{
  "arch": "vit",
  "model": "image classifier",
  "dataset": "microscope photos of single blood and bone marrow cells",
  "train_examples": 48542,
  "image_size": 24,
  "crop_scale_min": 0.5,
  "horizontal_flip": true,
  "targets": ["cell type", "smear"],
  "num_classes": [17, 2],
  "norm": "layernorm",
  "norm_position": "pre",
  "activation": "gelu",
  "head_dim": 64,
  "fused_qkv": false,
  "bias": "all",
  "qk_norm": false,
  "layer_scale_init": 0.1,
  "parallel_block": false,
  "moe": "expert_choice",
  "drop_path": 0.15,
  "num_experts": 8,
  "moe_every": 1,
  "expert_mlp_ratio": 0.5,
  "experts_per_token": 2,
  "shared_expert": false,
  "patch_size": [2, 2],
  "layers": 14,
  "width": 384,
  "positions": "learned",
  "pooling": "class_token",
  "label_smoothing": 0.1,
  "loss": "cross_entropy",
  "residual_init": "zero_last",
  "optimizer": "normuon",
  "muon_scale": "original",
  "lr": 0.014,
  "momentum": 0.95,
  "nesterov": true,
  "orthogonalizer": "polar_express",
  "adamw_lr_other_params": 0.0024,
  "grad_clip": 0.5,
  "steps": 7500,
  "batch_size": 64,
  "epochs": 9.9,
  "lr_schedule": "cosine_restarts",
  "final_lr_fraction": 0.01,
  "warmup_steps": 750,
  "weight_decay": 0.01,
  "adamw_weight_decay_other_params": 0
}
Rows from block 7 of a small image classifier, named by matrix and row number. Rows with one number within an expert belong to one neuron, the router's apart. Each number is 128 + 24 x the weight over its row's rms, rounded and kept within 0 to 255. All counts start at 0.
After each expert's rows are labels from the 100 images, of 14976, where the router gives the expert most weight on average: "responds to" is what is common among them. Only what is clearly more common there than usual is listed. The data: microscope photos of single blood and bone marrow cells. In brackets: how many of the 100.
# router: router (model.blocks.7.mlp.router.weight, 8x384, trained with AdamW), inputs 288-383
# up: expert up (model.blocks.7.mlp.up, 8x192x384), inputs 288-383
# down: expert down (model.blocks.7.mlp.down, 8x384x192, transposed), outputs 288-383

# expert 1
router.1 [ 88 163 153 138 102 111  98 130 113 106 120 114  92 131 145  84 136 165 164 170 146 156 149 174 164 133 135 128 133 125 135  96 152  83  97 142 147 102 123 164 137 136 123 137 119 154 136 148 142 122 126 135 156 116 105 121  91 144 154 155 116 135 164 151 142 140 122 147 118 148 123  99 156 115 110  45 122 140  92  96 148 128 149 123 122 103 121  78 155 141 143 119 136 132 106 117]
up.0 [121 191 122 140 154  79 117 115 135 156 107 149 121 121 139 123 137 123 121 144 128 173 123 176 154 165 131  96  97 152 138 126  98 130 126 114 125 122 135 116 132  84 163 160 126 130 126 111  65 152 147 141 114 148 152 171 134 137 125 119 126 153 128 118 111 114 146 132 125 134 170 154  84 155 132 120 123 120 118 129 159  83 130  98 134 117 152 127 116 175 133 164  78 136 137  86]
down.0 [172 100 126 101 162 157 140 135 101 101 160 105 102 125 177 121 133 132 146 161 144 153 135 111 136 155 117 163 107 151 122 124 105 147 130 164 113 177  99 131 113 117 154 160 125 126 142 158 107 163 120 138 140 143 124 139 107 147 139 127 147 175 124 130 140 144 140 106 109 190 167 154 142 108 124 133  94 146 123 152 158 103 124 134 100 140  85 145  85 134 125 100  96  97 110 159]
up.1 [103 122 142 134 142 129  66 131 146 101 152  83 139 141 148 142 107 161 105 114 125 138 149 121 146 112 108 117 156 111 142 147 152 146 148 122 148 134 110 153 111 126  92 119 124  91 113 130 130 136 108 146 112  81 123 117 116 109 143 131 148 150 122 120 122 160 151  91 123 133 114 161 154 150 111 110 132 113 136 123 145 131 111 110 108  86 105 118 100 175 140 115 117 155 185 120]
down.1 [157 129  90 128 113 151 108 164 182 116 136 120 130  98  94 136 138 125 134 123 159 146 140 132 117 150  92 132 103  98  94  86 149 116 131 112 126 109 131 101 160 134 139 121 163 144 189 159 115 137 125 137 161 116 157  96 103 105 109 133 123 112  94  68  83 145  94 138 139 113  97 150  85 112 152 120 168 128 159  86 132 118 136  91 142 158 129 138  72 162 162 144 171 100 132 139]
up.2 [136 171 117 157 139 117 110 148 143  88 165 137 157  97 118 127 117  68 141 139 114 128 126 126 154 158 115 150 134 122 109 162 126 129 160  86 116 111 126 140 116 120 148 144  92 119 127 134 114 113 136 138 120 125 122 139 157 111  98 119  89 133 118 156 136 142 142 148 111 130 136  93 135 105 123 119 103 151 127 135 154  93 129 107 125 126 126  83 164 138  87 143  92 141 117  64]
down.2 [ 95 157 112 130 144 110 164 117 103  97 103 102 174 140  76  98 133 156 119 119 101  89 127  97 138 155 105 119 137 119 164 140  72 120 125 137 134 122 124 135  94 136 108 143 153 151 155  72 127 170 129 150 132  97 107 171  99 118 125 113 135 124 131 110 136 172 108 143 174 146  94  72 104 148 139 123 137 130 126 182  95  84 146 117 138 111  89 107 106 139 105 133  71 128  74 155]
responds to: cell type: monocyte (28)

# expert 4
router.4 [124 133  94 146 158 141 104 132 159 112 126  91 164 106 103 129 148 159 139 120 149  97 107 164  70 142 104  98 139 142 213 117 132 146 107 138 145 142 140 118 147 144 169 175 109 133 108 126 117 100 134  75 122 108 132 103 131 152 130  97 127 142 141 141 119 113 120 123 142 141 119 129 139  52 104 142  95 134 115 115  91  90 145  94 131 139 119 183 162  95 123 126 186 103 161 112]
up.0 [139 126 126 119 102 118 112 170 144 120 133  97 147 136 134 103 133 147 126 141 178 125 136 131 155 128 127  95 126 129  87 123 112 118 181 157  97 131 141 149 121 126 147 164 149 175 103 111 134 118 109 153 165 112 170  99 142 107 129 109 105 143 135  98 164 125 109 123 141  88  95 144 151 170 135 123 140 119 117 115 105 168 110 163 113 153 155 135  83 136 184 163 113 121 134  87]
down.0 [ 99  99 102 127  74 115 100  76 107 111 106 159 101 118 133 149 143  94 120 155 134 150 117 177 181 128 128 129 111 160 108 147 120 129 100 111 187 170 100 131 121 143 129 153 154 125 101 120 156 155  94 117 126 104 137 109  94 161 147 118 113 156  63 169 115 102 142 158 162 142 111 112 123 145 147  90 141 126  89 107 127 122 165 132 109 117  98 116 152 155  94 147 118 124 107 133]
up.1 [115  78 189  95  97 109 140 123 115 118 111 103 131 110 118 123 114 140 139 113 121 106 115 114 113  97 149 125 112 136 133 104 138  99 127  78 125 145 131 103 144 135 110 138 147  55  98 112 136 102 127 140  90 124 122 130 131 177 106 140 172 125 125 103  70 103 153 116 109 161 140 112  85 128 107 142 121 147 172 122 130  90 163 122  80 113 119 143 149 121 134 113  83 127 123  81]
down.1 [119 101 167 122 173 123 136 161 148 140 128 144 113 171 120 151 126 155 144 105 121 127 126 117 138 101 111 127  95 136 148 103 124 131 115 131 142 171 147 150 143 135 129 148 114 108 119 146 188  92 100  98 130 117 145 137 147 104  96  92 164 137 119 141  75 137  82 154 117 149  91 107 154 102 154 132 154 115 117 136 178 122 147 157 151 113  99 137 166 130 110 146 128 103 118 102]
up.2 [113 164 116 112 135 136 120 145 176 142  97 125 141  64  91 136 125 126 132 128 118 116 114 160 111 119 157 133 122 131 107  92 111 100 122 167 111 137 147 105 123 147  88 121 152 146 132  96 111 158 131 144 167 128 123 177 167 118  96 107 177 106 136 154  53  57 100 135 121 154 138 183 123 140  96 152 131 119 151 114 115 111 126  94 156 123  99  88 116 144 112 129  80  98 150  91]
down.2 [129 125 111 140 148 155 136 111 149 127 131 127 181 140 131 170 146  98 136 107 122 114 130 196 154 115 125  87 122 138 133  99 151 145 110 143 108 151 122 116  83 111 140 151 143 133 170 116 124 100 118 141 183 127 144 139 131 146 125 152 162 133 177 155 143 116 126 149 141 167 147 117 136 111 100 163 150 118 125  94 109 148  95 164 115 104 149  68 141 135 110 164 150 103 120 169]
responds to: cell type: artefact (34)

# expert 2
router.2 [137 124 128 131 116 167 102 142 139 151 148 104 124 139 123 120 162 163 144 152  95 102 104 152  81 120 120 153 107 134 157 144 177  99 128 125 130 159 156 121 126 139  99 166 101 100 133 143 156 142 149 114 112 134 134 100 167 167 122 114 150 112 106 142  85 129 149 101 156 128 124 112 106 108 114 142 154 140 151 156 138  91 121 121  73 178 143 173 168 129  63 125 166 126 136  94]
up.0 [111 103 124 137 111 146 126 129 128 147 130 140 128 135 120 120 146  92 145 116  74 138 139 128 139 113 182 133 142 132  83 155 130 156 146 185 102 118 135 136  71 143 128 123  81  99 140 117 125 151 145 138 139 110 123 116 112 108 146 138 137 121 131 175 108 130 132 134 113 130 150 113 139 139 134 139 158 157  50 108 154 125 116  99  79 105 138 122 122 138 125 141  92 147 110 124]
down.0 [106 132 129  93 152 123 120 148 130 128 134 133 119 159 146 104 122 172 133 115 113  76 135 111 166 125 102 125  70 115 183 104 100  98 152 152 110 125 113 138 144 137 154 130 129 132 132 160 134 133 116 130 119 147 164 154 145 159 147 125 161 106 117 112 122 148 164 144 118 123  99 148 164  89 123 137 142 137 178 115 129 152 125 136 118 125 130 114 105 141 115 116 171 168 114 145]
up.1 [108 125 142 138  90 164 155  84 119 107 129 146 113 181 159 158 124 122  93 115 114 155 127 147 140 141 149 140 116 141  91 154 125 151 143 152 135 161 135 138 107 126 114 157 126 151 125 137 100 149 115 143 134 168 115 107 131 121  93  94 130 148 116 141 173 146 128 162 142  91 165 120 132 156 125 126 112 119 142 124  55 102 112 139 104 147 168  66 113 135 154 125  68 124 129 158]
down.1 [154 114 172 163 145 133 124 150  87 147 139  67  86 118 135 117 146 126 152 111 128  75 126 124  94 149 130 138 137 133 127 102 142 132 120 145 149 138 158 132 147  82 152 105 138 100  70 131 110 158 138 127 163 119 125 149 144 121 132 122 109 112  99 131 128 125 120 165 113 125 121 111 142 165 128 119 126 133 143 103 125 125 119 102 125 137 116  97 152 124 111 135 127 126 135 140]
up.2 [107 155 153 123 102 135 112 107 152  71 117 169 125 123 125  88 118 172 160 115  96  93 136 157 162 104 130 123 129 154 122 128 137 170 101  94 100 177 130 125 105 161  98 132 135 157  97 132 152 122 125 163 112 112 123 136 119 152 108 144 116 129 123 118 116 145 133 141 139 109 117 141 137 109 121 111 126 137  94 137 119 125 123 127 127 124 138 132 105 161 154 141 154 133 101 122]
down.2 [124  98  78 132 134 159 121  88 173 162 118  99 146 118 128 120 115 108 146  72 117 132 127 167 129 136 149 122 110 124 101 140 123 113 117  96 122 155 145 109 142 123 140 120 129 119 112 145 112 136 133 142  99 165 112 124 136  98 148 129 149 135 106 132 158 157  79  95 126 113 143 108 143 138 145 110 108 124 117 127 115 114 104 163 182 134 121 124 120 117 142 130 119 126 121 101]
responds to: cell type: erythroblast (99)

# expert 3
router.3 [158 159 131 121 154 112 142 131 137  70 190 113 100 153 106 120 111 174 150 109 165 128 141 162 101 142 122 128 157 172 129 146 101 161 107 105 131 147 127 147 123 123 166 147 138 150 128 147  94 102  88 127 125 126 134 109 141 106 126 150 147 147 132 136 149 153 121 140 144 129 137 136  99 153 129 117 110 132 180 116 177 160 130 105 144 161 113 128 105 148  98 113 164 139 128 155]
up.0 [116 102 132 140 162 109 113 142 120 131 135 138 151 141 121 140 152 156 108 132 120 115 112 167 121  88 105 146 129 145  74 148 117 123  77 148 110 145 131 106 132 131 167  99  98  89 113 122 137 101  92 121 110 129 161 139 125 113 125 117  78 107 109  96  74 122 146 186 119 129 132 121  89 142 124 175 120 105 133 147 106 171 149 135 123 137 122 161 120 146 160 110 106 131 139 187]
down.0 [176 159 107 140 136  86 152  94 145 139 166 116  77  76 111  93 160  86 143 119 136 165 157  63 140  97 108 137 151 125 154 160 157  82 103 188 180  90 130 122 120 106 137 137 151 159 177 145 102 141 162 138 153 182 140 141 140 161 144 118 115 120 127 135 155 133 123 129 168 162 118 103 133  92 159 146 148 149  90  90  75 132 146 157 110 156 108 126 102 155 107 146 167 110 104 119]
up.1 [111 132 114 164  86 142 140 119 136 100 138 105 130 142  91 120 120 188 121 159 143 110 129 142 137 159 114 123 131 116 150  97 112 173 117 142 141 126 134 169 135 150 130 147 115 173 131 160 106 155 136 126 154 102 155 104 156 151 130 122 118 118  85 145 182 128 104 145 126 139 109 132 120 134 111 115 133 126 153 144 108  81 141 112 162 115  71 147 170 121 166 126 156 114  94 152]
down.1 [122 129 104 132 159  99 107 139  94 113 167 147 123 143 100 125 116 144 104 154 132 115 113 154 111 158 110 120 123 151 115 101 121 104  98 147  94 101 127  69 112 156 131 130 141 114 108 154 145 104 117 108 134 126 113 113 154 106 142 182 122  90 124 111 109  76 119  92 144 141 131 117 109 144 132 171 130 131 146 127 127 118 118 109 171 158 145 116  78  76 135 119 113 131 132 129]
up.2 [105 113 134 130 160 102 139  28 113 163 128 128 114 127 103 112 133 137 134 129 131 128 110 120 139 136 136 151 135 143 155 160 119 105  99 154 130 150 149 102 131 124 106 104 109 100 155 160 173  77 143 146 104 126 142 169 138 133 137 110 139 133 112 141 106 125 135 135 130  80 105 148 126 115 155 144 124 120 100 144  79 100 148 165  91 126 134 122 148 124 177  90 173 131 112 142]
down.2 [133 120 115 108 110 157  92 166 109  94  92 107 145 152 123 125 116 142 111 167  94 134 133 153 108 148 108  85 154 144 132 114 108 135 121 118 159 142 105 106 111 145 163 141 136 155 144  84 140 138 107  88 133 125 153 125 149 159 120 130 132 106 100 169 113 127 127 143 151 168 136 120 102 100 173 101 106 124 163 114  80 136 136 116  80 120 117 118 178 128 154 135 140 103 126 121]
responds to: smear: peripheral blood (100); cell type: segmented neutrophil (81)

# expert 5
router.5 [170 120 144 129 124 188 171 115 130 110 168 151 133 111  97 143 131 137  79 127 157 155 148 123 115 138 119 101 130 115 148 131 135 136  80 124 142 176 133 186 141 148 129 126 111 150 148 111 109 117  96 176 125 102 127 120 120 116 177 108 162 150 129 118 113 159 141 161 151 163  73  82 155 157 117 120 114 133 162 177 161 158 150 155 108 122 108 115 130 124 121 118 130 122 131 117]
up.0 [151 136 128 143 190 141 114 165 104 118  93 176 120 129 182 101 107 186  81 134 115  88 143 138 106 147 116  98 128 126 121 132  84 119  97 149 103 122 107 126 131 133 135 157 144 156 118 118 126 127 173 122 107 130 111 193 143 100  90 138 118 133 137 133 161 107 114 149 131  92 176  96 185  92 103 141 162 162 115 155 123  70 119 119  85 130 151 115 162  92 114 134 132 122 173 155]
down.0 [175 112 166 137  98 136  96 159  80  82 130 115 130  88 132 140 110 108 155  58 134 134  99 102 131 103 153 129 106 140 119 108 147  88 116 131  98  93 138 141 109 157 153 112 158 120  79 102 155 113 121 145 106 125 167 144 139 149  76 139 141 169 153 121 149 115 124 172 149 111 128 136 143 132 157  81 144 115 154  83  98 149 108 125 106 122 107 125 110 162 134 144  86  73 154 152]
up.1 [109 115 156 117 144 112 110 202 122 135 141 141 137 118 167 115 134 116 157 128 165 158 127 127 144 123 123 130 142 161 133 156 161 179 139 172 125 161 144 117 110 120 143  90 124 142 139 136 130 139 136 121 157 114 156 161  92 181 119  84 129 120 144 129 138 115 193 142 151 188 129 149  72 158 156 122 125  98 138 132  89 128 109 127 136 143  93 137 103 156 135 107 134 181 130 124]
down.1 [146  99 148 118 139 103 119 119 193 119 122 148 133 122  93 159 171 161 141 118 115 123 211 132 162 145 151 148 158  83 129 127  96 106 144 106 129 143  72 117 145 133 131 117 122 162 101 100 132 125 147 157 150 120 154 141 123 164 109 152  95 179 143 142 124 159 102 104  97  99 112 112 158  88 129 147 107 149 123 144 122 156 127 121 106 156 122 125 106 152 140 156 137 138 146 113]
up.2 [100 103 114 105  98 147 120 123 142 150 121 155 198 155  77 136 138 127 139 123 127 165 118  89 151 126 115 109 142 145 179 154 130 116 111 128 190 180 110 117 149 118 151 136 188 153 138 139 118 125 103 152 165 120 109 127 128 164 155 117  92 139 120 107 151 148 119  72 119 175 110 130 134 150 128 114 120 165 106 100 178 144 111 100 145 131 107 130 125 138  94 132  81 102 127  86]
down.2 [128  94 104 157 113 145 149 151 146  92  59 117 174 131 139 147 159 121 106 148 145 144 153 141 162 116 118 131 170 108 185 154 122 120 181 123 125 128 114  80 136 151  82 134 152 153 166  92 136 126 122 126 153 115 151 136 105 142 151  87 125 149 148 122 101 156 168 140 155 138 112 132 100  84 120 154 158 127 133  97 130 128 108 109 152 111 129  97 134 105 155 161 164 106  59 140]
responds to: smear: peripheral blood (96); cell type: eosinophil (72)

# expert 6
router.6 [146 123 144 163 144 104 111 164  85 134 152 124 104 170 130 127 136 126 151 112 112 106 153 137 167 121 160 164 126 132  61 170 116 169 179 115 146 113 145 115  98 104 138 116 125 146 148 109 122 112  91 149  91 133 136 105 178 126 134 172 164 114 120 109 148 115 143 155 108 113 143  98  99 173 139 166 165 145 175 161 100 122 119 113 163 124 162  95  93 167 144 101  93 132 134 172]
up.0 [161 149 114  90 174 129 130  71 138 139 101 143 152 135 140 127 143 105 146 113 134 130 158  75  90 111 154 129 129 128 184 112 113 136 142 188 135 142 134 131 193 142 121 121 115 197 140 130 150 106  98 121 127 113 113 125 111 155 132 110  69  98 143 148 132  96 146 124 121  78 124 103 171 135  68  90 126 132 103 110 159 160 115 154 136 161 122 167 136 144 142 137 148  99 134 116]
down.0 [110 143  94 141  71 152 110  72  95 102 125 100 133 127 142 123  86  95 142 143  97 138  95 149 120 142 102 149 147 113 103  89 123 128 113 107 124 135  85 137 117 130 105 115  75 134 107 146 109 154 134 120 109 100 111 118 158 112 169 132 156 109 105 134 130 154 139 157 145  78 135 157 132 129 108 130 117 110 147 121 139  93 141 126 126  92 139 149 127 113 158 132 178  92  87 118]
up.1 [132  79 105 134 124 115 119  72 106 117 134 142 143 114 175 142 101 162  98 138 141 122 142 165 162 122 141 165 112  86 126 104 115 129 118 100 133 137 140 161 120 127 132 128 143 188 128 129 109 117 126 134 127 134 114  83 137 158 108 126 120 140 123 148 115 159 149 126 121 116 129 123 136 127 126 158 105 138 194 144 107 126 137 125 165 110  41 132 113 161 161 136 179 128 100 190]
down.1 [149 145 132 128 155 169 108 162 120 114  96 125 181 112 174 147 136  73 102 177 155 129 126 129 106 131 180 106 152 109 106 140 135 184 123 135 100 115 130  77 114 164 118 112 102 131 181  91  83 125 123  94 122 154 140 120  73 100 139 123 152 161 113  60 169 114 105 125 138 152  96 123 182 165  96 141 161 135 132 129 108 112 148 163 120 123 135 154 117 113 142 131  89 118 111 143]
up.2 [122  94 145 113 138 110 141 167 149  95 144 149  90 164 110 123  92 132  96 121 163 124 127 143 119 109  76 144 133 142 109 142 114 110 111 158 138 125 142 157 102 126 123 107 108 151 145 141 147 136 137  79 115 157  83  92 188 141  86 162 103 132 134 115 146 143 117 197 104 115 140 120 117 107 137 147 101 127 155 141 122 139 112 103 140 201 148  84 137 144  82 137  87 145  93 219]
down.2 [107  99 143 119 120 126 100 144 133 157 100  77 108 122 164 101 122 144 182 120 109 114 147 147 178 102 178 105 147 155 149 135 175 125 134 136 116 129 129 148 110 105 162 110 101  85 114  92 155 133 119 169 123  97 112 136 111 154  93 106  75  86 103 168 123 168 154 111 131  93 104 131  93 133 156 115 178 150 171 173 122 148  98 136 128 130 147 156  84 141 104 126 114 126 132 111]
responds to: smear: peripheral blood (100); cell type: segmented neutrophil (55); cell type: myeloblast (33)

# expert 7
router.7 [159 122 143 118 143 110 135 143 146 122  91 154 112 130 145 124 138  81 144 145  83 133 129  93 169 134 122 135 102 116 122 101 148  87 101 125 146 148 133 131 143 126 113 138 115 116 166 150 131 167 179 151 135 148 109 117  99  77 151 155  97 131 142  72  91 150 153 135 105 145  98 105 132 166 132 104 143 138 101 123 163 148 139 177 120 144 131 131 132  99 133 101  92 175 116 106]
up.0 [130 119 164 108 157 189 116 111 143 100  97  94 161 129 136 137 140 108 111 115 153 126 120 110  94 157 125 104 121 112 162 154 153 138  92 179 182 177 152 115 129 174 162 132 116 163 120  89 106 133  78 151 105 149 149  82  82 119 118 119 109 169 107 116  94 137 104 137 134 131 135 146 130 121 106 140 127 113 160 160 170 159 130 127 121 122  88 167 117 145 143  95 125 110 158 140]
down.0 [122 138 116 127 114 122 100 119 153 151 118 138  98 167 177 154 128 148 144 124 120 126 103 119 147 147 182  99 108 103 120 107 142 140  96 143 121 100  99 100 138 125 124 171 129 142 101 150  91 133 146 156 169 117 119 132  93 102 107 209 116 140 100  71 156 110 136 133  69 101 153  89 130 159 210 117 138 171 151 137 127 150  89 153 131 103 142 102 132 160 128 129 180 132  97 112]
up.1 [131 135 120 135 121 119 154 108 104 145 121  84 133 106 119 127 137 139 143 101  94 132 155 153 136 107 134  89 124 165 108 124 101 122 106 140 147 132 144 134 135  98 107 149 124 105 112 150 126 153 137 108 189 121 128  72 135 118 140 118 137 146 127 156 134 104 129 142 106  90 151 130 152  97 108 110 114 140 128 132 148  79 131 129  82  83 158 149 142 123 155 133 146 112 126 121]
down.1 [ 83 108 129 145 144 148 114 125 144 138  96 118 137 120 135 185 125  93 120 145 101 106 142 111 138 137  90 142 155 189 126 161 173 119 144 124 122 134 136 168 128 160 109 181 141 107 116 134  84 150  88 117 131 124  95 129 122 176 130 131 134 114 108 121 109 108 119 136 115 117 146 168 209 119 131 134 119 131 154 129 144 139 152 145 137 131 110 173  93 122 133 144 121 160 114 156]
up.2 [121 130 141 103  97 112 126 104  66 199 131 100 136 158 149 155 144  81 136 116 119 128 161 141 122 113 152 156 116 138 129 163 139 199 182 132 119 159 115 137 140  98 103 125 135 121  96 138 114 104 140 143 142 138 108 132 133 126 100 121 143 123 102 160 132  86 147  90 110 110 160 150  81 101 128 130 138 139  64 112  81 115 137 144 109 177 111 130 153 161 171 110 171 120 160 121]
down.2 [161 123  48 131 107 133 146 129 159  69 160 141 122 143 105 104 167 143 122 141 115 137 106 124 142 154 125 109 173 152 120 136 161 100 129 136 137 123 142 113 110  69 159 124 168 156 106 123 136 127 153 140 164 151  90 104 131 199 146 112 163 107 139 156 126 138 112 147 146 157  98 116 119 146 102 102  84 124 154 149 138  95 145 157 135 116 129 165 149 130 138 112 124 138 145  96]
responds to: smear: peripheral blood (100); cell type: segmented neutrophil (43)

# expert 0
router.0 [ 69 134  93 115 132 127  96 106 110 153 133 103 129 111 161 123 108 174 123 117 144 171  90 122 111 124 111 179 123 124 125 162 117  96 129 115 129 156 132 155 110 164 142 108 106 112 130 124 137 159 121 109 145 107 124 144 122 153  86 116 171 114 114 147  94 143 106  88 162 106  94 183 140 153 144  73 132 113 133 135 163 112 123 133 111 131 128 141 143 131 128 173 132 135 106 117]
up.0 [141  61 122 133 105 131 145 145 143  81 129 127 175 132 155 134 104 121  98 138 160 151  98 137 123 171 114 132 146  86 113 151 102 100 165 105 103 155 123 146 119 105 133 164 170 105 122 146 124 160 122 147 133 184 130 155 156 106 178 134  84 132 101 129 135 130 134 105 102  57 155 126  92 151 151 106  91 103 138  98 136 154 137 135 142 142 175 137 123 161 153 142  84 173 146 174]
down.0 [103 131 121 158 147  99 132 157 122  97 140 154 133 122  84 118  98 152 112 125 139 187 158 114 156  94 145 146 114 125 130 115 119  88 118 118 100 135 101 126 106 155 149 186  68 134 127 134 149 130 124 125 159 119  95 133 130 111 130 131 146  99  64 100 146 169 124 127 171 119 134 120  93 129  91 113 148 129 117 146 100 123 123 132 106 129 106 132 102 125 128 117 130 142 139 144]
up.1 [131 147 110 137 113 126 144 126 161 168 118 117 153 108 119 143 148 115 142 145 109 144 107 130 124 164 156 136 120 105 135 100 102  99 154  60 124  71 130  55 118 165  91 114 105 122 160 139 109 142 131 117  93 127 154 166 145 171 112 149  87 121 114 159 172  98 131 149 123 150 123 141 112 159 136 156 120 151  85  93 144  62 150 140 108 134 134 155 148 148 175 123 126 147 118 136]
down.1 [ 97 127 130 120 135 112 124 104 111 100 131 133 137 106 155 104 105 110 111 100 106  92 123 168 151 122 161 121 126 132 119 105 145 119 107 110 132 103 122 140 164 162  95 111 136  82 104 118 143  97 175 139  80 115 104 178 140 136 128 107 111 131 121 113 146 100 150 128 127 175 143 127 140 176 120 124 155  90 117 108 136 151 168 107 131 146 148  78 138 121 156 142 147  76 110 174]
up.2 [153 112 120 143 134 148 169 171 153 126 121 145 125 152 131 125 133 154 124 114 100 138 139  95 170 139 108 123 134 126 118 125 122 110 105 135 141 114 157 116 128 143 151 108 117 119 119 156 121 121 155 106 128 192 149 136 152 132 114 130  50 137 120 145  76 122  94 141 140  85  81 126 134 136 125 172  99 154 139 130 133 179 102 160  71 123  43  98 114  96 136 125 131 138 141 140]
down.2 [148 119 142 152 130 118 115 149 130 132 118 142 109 178 116 116  87 129 120 135 177 113 100 109 126 129 154 130 126 133 129 134 142 120 130 120 151 180 127 185 149 114 120 136 108 113 149  84 115  86  90 135 126 114 159 138 125 126  93  86 169 137 106 183 130 137  94 123 104  82 149 125  91 112 117 165 119 107 136 103 143 200 118 151 123 124 119 104 146 142 131 101 123 135  98 122]
responds to: smear: peripheral blood (99); cell type: segmented neutrophil (46); cell type: platelet (32)